A small contrastive image-text model, trained from scratch.
Model: encoder activation swiglu, encoder depths [4, 8, 4].
Training: soap at rate 0.0021, 18400 steps, batches of 512.
Data: trained on regions of photos with short descriptions (Visual Genome), 101725 training examples.
Rows from block 3 of the text encoder of a small contrastive image-text model, named by matrix and row number. Rows with one number within an expert belong to one neuron, the router's apart. Each number is 128 + 24 x the weight over its row's rms, rounded and kept within 0 to 255. All counts start at 0. Numbers have three digits each. After the name is the row's rms in percent of the matrix's.
After each expert's rows are labels from the 100 texts, of 14848, where the router gives the expert most weight on average: "tokens" is the input token at the peak. Only what is clearly more common there than usual is listed. The data: regions of photos with short descriptions (Visual Genome).
# router: router (text_encoder.blocks.3.mlp.router.weight, 8x128, trained with AdamW), inputs 0-127
# up: expert up (text_encoder.blocks.3.mlp.up, 8x64x128), inputs 0-127
# down: expert down (text_encoder.blocks.3.mlp.down, 8x128x64, transposed), outputs 0-127

# expert 5
router.5 097:153102109150166138104146179140154133131137119132100146123148064146129138160132103150147132104090125121140137142138126174132146160125077147158102143093134109167143148147114120150091105146087134133125132131149136121094162180160064117164151145094152148119122088099122078139098136111091148134140099121119163133138131156145117148110132102122154158130099146117166112138121127123138134095183
up.5 105:152151142094081138155139112087106109154161112099123152149109119119134111130079173122138156100126149088103121075138119111160090128134135073121121131143107104095133090151099137087099155118105143138116135134140131154157125156139111125121117097109115134179143074130121109095117118120166142095144084138173105136165116152126109123131169133117100129074139141109132177100139150118118128154137
down.5 102:145096125120164097136174110185152139090087081152115125160104129143122105131115126110157163134098133135150116176119144171133142130140110103109165146111129125137137140194122125168147190159127163115130090115099101127120160111158082117148096138145119141134155145136135144121160134130128139108129110098121120112133139108099090150118147175123086139108142162128140109151087089135127120132088
up.6 105:146137163198108163120156154120118109141143135130114129137152147144107149134142128151127140147191168132128115132116162104133089140181083130133123130091107146182068114134112134139142136153139166126136117143177116151107117156101150137095150101112121143101119127120149190171151116107129115124150079098141095144109145086134158125106140129150147144121176126143139125096140105135125153116103
down.6 102:124124137130119119146088160142116146111123145102194096153145125114113114155110094119120147105170143147067119148152125148102064119183118154154124137101129160150107118122169142138121130140146175107151144131109124143108147089116113147115117124121105158117087128158171119096137160096151116107144138130149141105110140135168130131115137113098143167122121159140104192138122124111187111090144
tokens: "<end>"; "on"

# expert 7
router.7 094:107119130125117106084107106121114111136144127078111104180109133168131134083125135116129102127176115137113142094145118137122168180138140131072168137162119156105154141122114174112112108094162142115168116121155133079158114143130119075108126130115116131138112119121147109164188163118121120123163135127090070150111099141135118124116122128150135127106122085107113114149151117156108125179148
up.11 101:128132142096103135089117109129155120108126127115128137148130095137089155136164168091097146177083149121149124108098107173068120118155136156159110114127146144129111131125098095113136137153089114142098159148120129121129112143080073132147108121105122165120123122129132107165100107176122122149090134099119104157112144145128128130116147126137170116149142204170101135104138144152083128119149
down.11 096:103095168127137158111111088092125072099117151119141117089090148106096158151135099175126157111088143120120106125166128164115132103075112123127142087100098122112165169128154108147119141124113120143108144161106145131113102122166077110136137140148108168108128108149118140147104106144138127109078179131132101092113104110122135137156105107135139135121162125150113093129163136140087126092135
up.12 088:121152145091143140097162072101140141117167155100129138120111129109119098150138128183149155089125153115155133120135151102118122114168157122147090161127112151117098159155127128141116137106131105141161153130145097125096094173120133169134096126104145146134104094096149119106119112108151123124076156135124168135164138101127161129134118141126069120128149164148122135137142160073108119194132
down.12 090:114124117072082176133105116106112158123128134116151098174141110146131133157136102158111110140173124146132140075130151149147137129130147142152153097136127104107107112067137162158169135122077100102139161097196092118126113130125131124116121109149125106152130154126118164125145089124133099112140127146137113141108132100145129098143157099107128112117102121145163189139091132137084085125136
tokens: "a"; "man"; "of"

# expert 0
router.0 098:107152151133120146135059119160120138126120133185116102115135162093115110100124100134093156140115096094098101154149124116112143117110159126145094119150160146119124118129123149113099127082152088111153178142148117133140127143121151135143122169164108132162137161130164115125084127136073142138083122120144170144148103168144091119166140127162153122145121088097123110138120153109138086138083
up.11 100:127129092114135145148116131118143093129141084131152120164077076123112144147126091177107137087120116126161135122165131131121151099152142128087122131121102106121086148115125135171118102132101145112147103133115096100119142134169100115115158142111167105142117080123110113139120101109154121086085093101099166137101122136117097091159093098098140102089130149099092108133132106110126151100172
down.11 095:118131106092106158086181091125106104117118104136164160134123092153096154105131152158168127152125102097119137105143116133147124155130134173137133144158161140126109143108155127135127127082126097145111104140113158122178146114080112136132145104109151126117136133145106164140109127126117157116166176111146204139114112136149171122098117151127119152109146122132125076131115114102102147108193
up.12 100:127136133110116134116124143160153109091118109115128126135135126150117145126130131131140121120166154133128099127158148132160124068136131116150111133087177085167103110114146106139144172101141114138138161133095137124106103091073130174134127146093121103121156097068105115168134141107152129141183155164152123121138102141175117155129119119124126198094139117154148154170098109147158134100143
down.12 096:196133147108153113140095139113108121170123104117139109124126119095143119161127096140136137135108109164152070150112127122121129151126140070142119168074153105186115156156126070118133160159107103126125174162122114131109098151153119105094128135098135113111080149098119139118129128148137135125147131121146098066131153145114139171100121149135101127112138126137111133126103148167161152098129
tokens: "grassy"

# expert 4
router.4 104:167125153109115089136130108137119102139148105105127164141118102153089143164081113146125124074127157093166133149105159125153122153163149165169149131145114131099135117140086131171153092146163126145129131119128107109122113127172118133119134128148129184145135116149111150102153095121156159166103161143140123152087143128128146105143166117090129125134134132123056143111123101109090104170136
up.5 099:137100134127133078135116135087144145124131131160165103122131103143171112139142206128161139167118126124099139110145173186134156154121147108131101140141135205107117121111097096119081146141097151167133110134116136125094092106121133129132116106102155120112093154149130126106143141147125101147123124153156151110105169095134135120142107179104134141099128145165110119120122147119125126124188
down.5 098:142147146122145113160121135181115165082160170126134114139138105163111121127122167141154167137161105107128131101109155170135110087094109128094141155107115163130138076168156090144127121143150157132108107120156163118131104086130138086124132142091103136123140096149118195141125167153120135171092152124143139140112138112135140139136159146143156141081143114102136121128143121102171145103161
up.6 092:129130115134081171142162158132130148108139145147114148066146115124152161137170122125153142164107160125139085160141150108116118142091113098139128097117139174141100171118129136152127093148135124114158134127143132123105124119134118156117172126106128108054125143141161140099165137126110129155177149125128139091164110147121142174155152134166125119110136137137106080103133114177150118181137
down.6 092:157125102112136136115129116168170115112127148070130130104127150109136159126140109143126130114111096165141176088086114112167077099124134141159124133153148140137127094131136163087093164150172140087153124112084109113128118138142111153143126133135131135117131144155094144128155134084169108105132145109110129131091127135124157140146087104173124129140123139191106120123085167128139134162075
tokens: "on"

# expert 3
router.3 103:081177138128132155117168131097132128096134137158146186102095122122144139112158117091158154119108149139123166115102118101093085076173105146151101102104147100110120132169134086143134168157150149147098098131110152125141090131105130137131101133111118124151104140123106121145164159160135102154115144123136105104186152105117116103130151118166135119128079113160135164143123101109133142126149
up.11 106:141103121089164135138124112105122107112100106155110131164149137153087140170164155169125083100134144175128133081143110158111119140110130149155188124101136137109094170116122134094145122113121133166127103121068133129113170106150140180091144140108177124157143109130137129107145145106146125119146151112168113137108139111145119084123095155116116166135147150149150138136090125121120074126129
down.11 102:110059142132111131163119130096127170107113132143135106116112163110111135130178129128147113139085121150116124108114117131141146130109119139113089127164104139136099084145109127119150125128123150110159177086134131124128125131129120119162142128089124169123097122121153157140183114101124109106217128103158146108092155121115108136152109099118116141075119149107159154129126148123102108063144
up.12 102:154123168134116141110105107156170150114170113113124126119168140068128134127116168093126103133123111174158136136119103137157120123120166140155122122113122136178101164166119123123096105114161116139150102163092123099101077112098106119151153119107152143122153164111162165115132101115122143128143144076095174109124115176126169098110138141154115125123140129135130086128161137093112164141155
down.12 104:105090118115155097109119110133130146109128098085126070083134095152129128082162140118124135116133116131089142143144126117104154112128140153120135104096134146148141113161158145158122123108183143149156113169134122130115122143149126100124087161134090131179159114095199104132147108068108093122143170132146125130134136107107104117094129114124102146113123131142155103112127121100123167184148
tokens: "blue"; "the"

# expert 2
router.2 108:140142079145165114138159139118083095144098162116112126149169073113106066110141123146110152122170164131124100091132138113168118102132124104122160144097127115113111121125149116095144149099119129107169154155118081125129189108084133151160097139124143142143134144141107151128076165089128124111147128132148152143130122104156133146126088114148142149130134117135115111110165143152152151085151
up.11 097:130170140123119102164106091117141135100169113120162111122110158116085145073152123094115161091123140118139132107138126108119093153162118107118089130145141104176162157125110103127141085126138109120127063083123103111141128133144113119159108144170117141102160173152124116074169140121129114133103106147166123124084116138109164096125157160099121118113110086116126126163135124155132146115116
down.11 099:135118126162144140139125155138149140138110115116109094119129171101102149123164139133137158136126110125116166125119159147165151138102161112176145155126108112160142166145162101135134142101134158096126067163129097158105144143125136122098119131119090120068136124100149152104123143175112194128136137185132121105130127131115134152183101122124149145078154158112158146131142112095156163144150
up.12 103:126095132116117169119158116122118145135120116132119085117091184108172131118130115101163096112116135108137083130168134136127098155122100149144143131150119110148124156153129127133101124123120139104148093113132119162122171151158119068161161176128123129125159115161185104172112134145149113150059130105149160122146130116129087129127135144112113157101141172145154136108115118147187095138140
down.12 105:128120109119110125115159101129158124144105155164139135103143168092155149131117156156159104166146141125137146113166118110093079117122125148097140156144133134120112107120088132129130119135122093199125128125114114167126143121121092064130119123128142135104135152099140119099119123141168105163090209079150116146126153148148093125184133127118150134115134122126133092106172119148121153090122
tokens: "the"; "white"

# expert 6
router.6 093:109115113158106104144126119134117140116173097107148081134144166109137098133161100129114082170154120137150148112163119088113136167106135112118130095087109201124151128092127146115131118140142065142100103145146133130127089100114112149100146110139127099137139142093137140149166127160177164120172119120124090150097122121120124093162129120121080149100161104135133155111119137133105149147152
up.5 096:104112172135147087086121110137138104129164163140127105127115157128132131179138126120119114182158100097156126132139098135178122119116119114161125129179125134095170127158160162105122169106125127078158140112116119110137117129098148127104119084167130107135118094142136134138117173123109122126124134114112120095137091068137126166118133100120114173125127075111084114095106114156161148144139
down.5 101:102149131125140133157116099125154134129161115129141100111128105142138109143170132143163072122143137135093104156097088135127145159110149132131120130120153105127060101086157136158143126114143114145108100121123122115120117155158122093155150179134058120152123109129138120156138118114138112151115149075119118165118072121132156149137124121150112109120141031134110155140163120131111105124135
up.6 100:146159125178105139146132099081129116119122116114080129120084114126131132155123091079120082104137130127122152120126091107112126112131128166115172120124151134097126140154131060148137129130120072139138169120099092114108121133152142129145147132159132155122146130130159084097117128127081177143127172130126165137124164169117135111171130164118107150157126114101106139113155132173146108170119
down.6 103:150135171133131163133103114117118171110113132131135153144092141137138129136135113102084121139157126111114168104117128138114080097171109129132119159133108094133125131122147136173071098167135124118163131151102148095147134103133156113091091083118111178113136105145106137120097082153140140088090121134109101125077142100113135113111136138077144076113136111127117134116163134142151142139068
tokens: "green"; "bowl"; "are"