From a checkpoint of a small contrastive image-text model.
Model: 4.91M parameters, 32-pixel images, encoder arch convnext_v2, encoder norm layernorm, encoder activation swiglu, encoder patch size [2, 2], encoder depths [4, 8, 4], encoder widths [48, 96, 192], text encoder width 128, text encoder layers 10, text encoder activation squared_relu, text encoder moe expert_choice.
Training: soap at rate 0.0021, batches of 512.
Data: trained on regions of photos with short descriptions (Visual Genome), 101725 training examples, 92.6 epochs.
Rows from block 3 of the text encoder of a small contrastive image-text model, named by matrix and row number. Rows with one number within an expert belong to one neuron, the router's apart. Each number is 128 + 32 x the weight over its row's rms, rounded and kept within 0 to 255. All counts start at 0. Numbers have three digits each.
After each expert's rows are labels from the 100 texts, of 14848, where the router gives the expert most weight on average: "tokens" is the input token at the peak. Only what is clearly more common there than usual is listed. The data: regions of photos with short descriptions (Visual Genome).
# router: router (text_encoder.blocks.3.mlp.router.weight, 8x128, trained with AdamW), inputs 0-127
# up: expert up (text_encoder.blocks.3.mlp.up, 8x64x128), inputs 0-127
# down: expert down (text_encoder.blocks.3.mlp.down, 8x128x64, transposed), outputs 0-127

# expert 2
router.2:144147063151178110141170143115068083149089174112107125155183055108099045104146122152104160120183176133123090079133142107181115093133123096120171149086127111108106119124156112084149156090117130100183163165114065124129210102070135159171087142123148147148136149145100158128058177075129123106153127134155160148131119096166135152125074109155147156131136113138110106104178147160160159070159
up.3:132110122094128128142139130179145104125146169154106164145150118195145126155077202149155120105151068151151113114150180148109155023132147083116112174120155091109178117138135211157121134085168084168142163149128130126083134134117089108112119101159136171138186108160177129124134105139070148097135131098176117136097172120141184121133153166074139130116084100095101189140111036125120162162170
down.3:161152104121141115186069074150156116118136127162124185107099118110144134067116157176149093159094137137163180097187133096127169121171149144101031144137163108084158101152139137117129086117058088055127080098106087147160128120135128086141129148129085168179163147148076138155094083147139100091124121092108118129126159121094142140091064131147088124065126129063118073137088161120081095136125
up.4:106177125127134137143078124131113106196118176217137127140168102139119137178146149146112134199124123107151158094194099163133111190096134143123129119154158132119106115101155111151157135156123110064180101116174077129199135110123197132153107158152108073086156076104134163140182135149095087173131174193129114102121129110152127149163149105119127130105088215130143088141061152109127088166099
down.4:084172108135117152118162074173099035164130091122079086155169142107104118165103150087128089125104171122147066117093128169079088166069145140111172098151159104112160076163133182082122126118149190117130178157141160129132148106127190136133122094104098129175146132091068100152122145091141156101161084162093098093120115145127185113148138096128173155156115145150093059071163137124183118124127
tokens: "the"; "white"

# expert 5
router.5:162094103157179142096152196144162135132140116133091152122155043152129141171133094157154133096077125118145140146141125189133153170124061153168094148081135103180148155154110117157078097152074136135124134133156139119083173198171043113176158151083160155117120075089120061142089138105079154136143090118117175135142132165151113155104134093120163168130090152113178107141118126122142136084201
up.3:118138209065029174164164158126185144141105095054101122106151092150120199110158132066143116141128137156107075167128148172153098100109139123109116137163142093086149169070112127064146158116162143165164147082100129154114114159151099163126131140148069129106164170093140109089127117178131099144114173123142100086181069166135155125104100117111052100127134128141156113120140169114142158123116
down.3:064129183161129075085093086128079110097133169098142161103169086151114168076092073130176084127149158159135084165132153165123116094115083060103095183149106105130106101114170144167128100123139082179096179109143063112143100109119161186092154117137145119137072056135127122091135138137133134161118184104130076123120086091156139165166151136076094189094155115119085129116088147155138106126130
up.4:167095173152056139138136149104147102107103112133150106132114114101136137180177118123112114072140114093191168084109115103134215072159109126092151132124097147120171144166163110151163104112110125195154128088124155128176074123149141087091120120103161115151162097103090155142152094133139120098092074061115126051128132141120087060166151087128108181147094046109127193104130079144108129130106
down.4:181118101102158110132172097132082177139128108109070103128128105094171133102111109105136133134126144129116169137136132149107080163098148083138124142174074097092123168131101097181130131160113151091103123102144123150155087145107042153140107149228168123119119157110142109176058117157122119111145087138143142116169177142190119107122036111169191123103136106167147124120150177106115150167028
tokens: "<end>"; "on"

# expert 7
router.7:101117131124114099069101099118109105138149126061105096197103134181132137068124138112129094126192111140108147083150114139120182197141145132053182140174116166097163146120110189107107102083173146111182112118164135062168109148131116057102125131111112132141107116119153102176207174114118117122174137126078050157105090145137115122112120128157138127098120071100108110156158114165102125196154
up.3:173108152066058103148119080105158195141083096133117098112149133119106100109167097169062157113075146157127121135156123093096110049124128159127132147160099124127159137108127124135140155070145151096125128173135057128118154162057126154144125157174102160173167070155205148131125134132088171180126139130128061118080104143167152134102091119161099147143114101091109115080046132121154122129174
down.3:129100169079094124138119146105150142122108106109164176062157170125064108143118095079126120138094178137133212165147098071093114118168084142116123039153103122074090116107149127147108108154137150147095155141192105103115119172063109128104094167118137181154116115140131118088154151197090094095134118126142103106119136139131056190089106123085115093089099097154052130114166138164164143127107
up.4:118142122131159172135130123121120113154145088124176136113108170078121106190180192144117126153093160133185105129161161117073135135126122111088134069151130210102193165144134069170053092104149123168095108166152159135175172104180069140187172060124124099085113109108174112155103148146104144105075129142109145102108104128097076150146095137092115164135133125164059114101101129145098127147084
down.4:142147114154125087084154104176152204141112145116143127094110159136092119120154119167167173157063177127113062182113052152078149129137127141057107109139151106155144118140139113164124116099181115089140095105127205171058118103174132174141168137088109180106142131139135125119149172135082144130110090057129121153114096125125076080098149144136080191104126136102152122175117156166125075178124
tokens: "a"; "man"; "of"

# expert 4
router.4:180124162103111076139131101140116093143155098097126176146115093161076148176065108152124123055127167081179135156098170124162120162175156177183156132151109132090137114144072133186161080152175125151130133117127100102120107127187115134116136128154130203150137112156105157093161084119166170179094172148144121160074148128127152097148179113078129124135136134122032149105122092103078096184139
up.3:153134085157131116176117115131135122100149134111177070160145138094161109137165114106132157131122101098178078099121137104103122169191135110138179113184103111155133120117123168152118137114162221110053084157097105057091116094103163123144072118167153100110095161101103160075112192181103124142136104092083123099126102095166093127107191089080148149107078132137184081112136120168191126155111
down.3:127101144117166122233138137114125145097088091132090107136141128098138156129089134139126132127133136128146103194105157118124119172059072119128125062145151139170132156170103142113089125090120063123147114156112142103116133122138116140144141088120127112156071152097073098148133131133106077140207169137125087131202137200113154146096152076142138121124025177096152134152085152102131093208164
up.4:102125208105149121136158153108116108149091145149116107126106147088157118169171135113161189127105126129112102147088172171176201102088171116088130117088127141119138170151117177170139103152105112123079146131126102172193097116122137162170143096097181119120128137128148138101181066087131101140116157132167153145104100100218134143106131043166109167084139127184164076183170135069126139111096
down.4:105106141165163138156111135147113121121091097151105135160154115102057100114112129111087160144134127111097122094086137158129146116150130167108121118091137124114098097164078082123113194105131107116111163090145086094050090132137097084106133104108127181112136104132119126141088106162145159134102119047115125142072146215123108126108055109052090110055105203172163108135174197175107102088115
tokens: "on"

# expert 3
router.3:066193141128133163113181132086133127085136139168152206094085120120149142106168113079168162116101156143121179111093115092082071059188098152159092094096153090104117133183136073148136181167158156154087088133104161125146077132097131140132092135105115123158096144122099119150177169171137093163111150121139097096205159097114112094131159114178138116127063108171137176148122092103135147125156
up.3:128097090117119143192113048158140171096156128092161136107140140164158116109140124083125155074148141151090168087174153213119164168152198153124155176112135114133116142145163157134106117153121107110196126155089100165124178094184129108109035096096101090129130089086154183076148132119173156082193131162098100150129080117097125134142082160122157116154149104122130064110098128111132107114139
down.3:133106161125090074104058179123178143087140124176144107127084144125150120091096157098157110164146124166107134092149039081116135133180197121134129102115102054159124115097155104126156135118129108090093138153143170164178193112160108109106175134109161135198176158118139162124201122132112116162100093121097084136109146111140082194118109054163129078159117131112178166156154126119160116132133
up.4:185133167131160156144117135123149173155122116148086134174141138119118125138152139158128133177124118166083153175146175105115115142181156136125164120124137183102122181152125092130122050111157186123081101111129061106127069130156140108133158155072166076125182089095123094162180122097187133138134110166091122126095172091182139175109074095106084180143148061163094101164183125138157089153079
down.4:193164157139138149129081120156152117150090126153095169073111093118109133164146130119142120171151117154116148131123123109092122130166110135111141163098226143075087133116164178149127077103099126133072134090108147111091150136130131079159135189049098128155167130107085170108151125060144120109211168142157126074197086179058128159140143150131110140151081097127136107133130198136118157099094
tokens: "blue"; "the"

# expert 6
router.6:103111108169098096149125116136114144111188086100154065135150178103140088135172090129109067184162117140157155106175115075108138180098137106114131084073103226123159129080127152111132115144147044147090095151152134131127076091110107156091153104143126090141143146082140144157179127170193176118187116117123078158086120118118122082173130117119064156090172096138135164105116140134097156153160
up.3:140120062160155112086122111093094150153076168121147133147132146167159143109172137056097148093163157085215087080077124076141114136058119090114112141074131178128128115131112158125166141121106100169103115107175143171135154139145112185158112120123106094131164120141164169156055125164097080182111159135107175167136122136189143110105194120116139106120157103136098140092128072087157132151061
down.3:101112165131165071097095117182134178117120140154146125184130121146101119144091112109174150105095204100162088107053160115084103139076121147128094131119167041125113073117087076152110068147150120135099162224108122177090148111129107175122117122124104091124070125089142152168122126115060154141122156098191134124137147152153162133095125131130090151103187127082153150073128150113131085118141
up.4:164137128129137099098099138143119093133161119086106142112146149083146107174167125132113201164125095095170054127151105156133097114102155067116093100099140064105123199177090126168143202178105148133172140175119159105055097125138114115140126145187111083137079107147106112149123161159089118066175126155166108122134129071143084119137131191093095168103110113077138150134067129151133061114136
down.4:121123116162151192087126191125153062100103110140121098111126113115145155108169044118145134116141147139149099097143165134139158129085092095133103172062080063083134162071128151121166154121102152179154100095138109158116092123159134103197142066083124082042116137145127139147116101101174150136117120087128131224117074135140142147128096116152148134128208103156163078135163128120140099142141
tokens: "green"; "bowl"; "are"

# expert 0
router.0:100160159135118152138036115170118142126118135204112093111137173082111104091123091135082165144111085083088092163157122112107148113104169126150083117157170152116123115130121156107089127067161075106162195146155113134145126148118158138148120183176102134173140173131176110124069127139055146141068119117149184150155095181149079117179143127173162120151118075087122104141118162102141072141068
up.3:136145172144115156122141209113093113134134046090103044175171121115127121176057169131121125065165153106155131159102126152176113119148151117166139125131114100153106115120110141144134119152165134125089186088080216119087192116141158180108164191104124142115094102152105111119123154096130109166068141175176152109112191178145139201120138151129184174114145136139135138119130157129129148130135
down.3:167117128157140107148204182104148124102088103091118134166126114122152180195133144094101170100173139089093138099067157205114138088100115172140076160120128117110096162153157078109131125160145132162171170140197066085131166195114190163146096111141133153091120143130114135125142122140132112188167126139176144089147113157138170098114152112121092124099111148088065048113172118145166112140102
up.4:116131147129109110048160073120117135172121143143163124145152160166183111125087089112120102128154069141100125154019133134091146122178172140128116116137157147089098080132122118133135139138189128134109116132086059127122078085129134155138093150136162148073085133149073172100152153157100098109097119112177088083087153172107138141151121118100201183173057177132152134113088140130141086102176
down.4:116115069072123094114182111077138136067132117124184130114151194173131113104144091100091108098131105099097133174115162070123142120170108205176156082092145071180122100117126146143173146107148114096165106147134106152211126107100112134126154135128168114111081115126168129161165119126100202085092124158093121100096152079091164121168103119082126159138087121126112168066098164121180114138171
tokens: "grassy"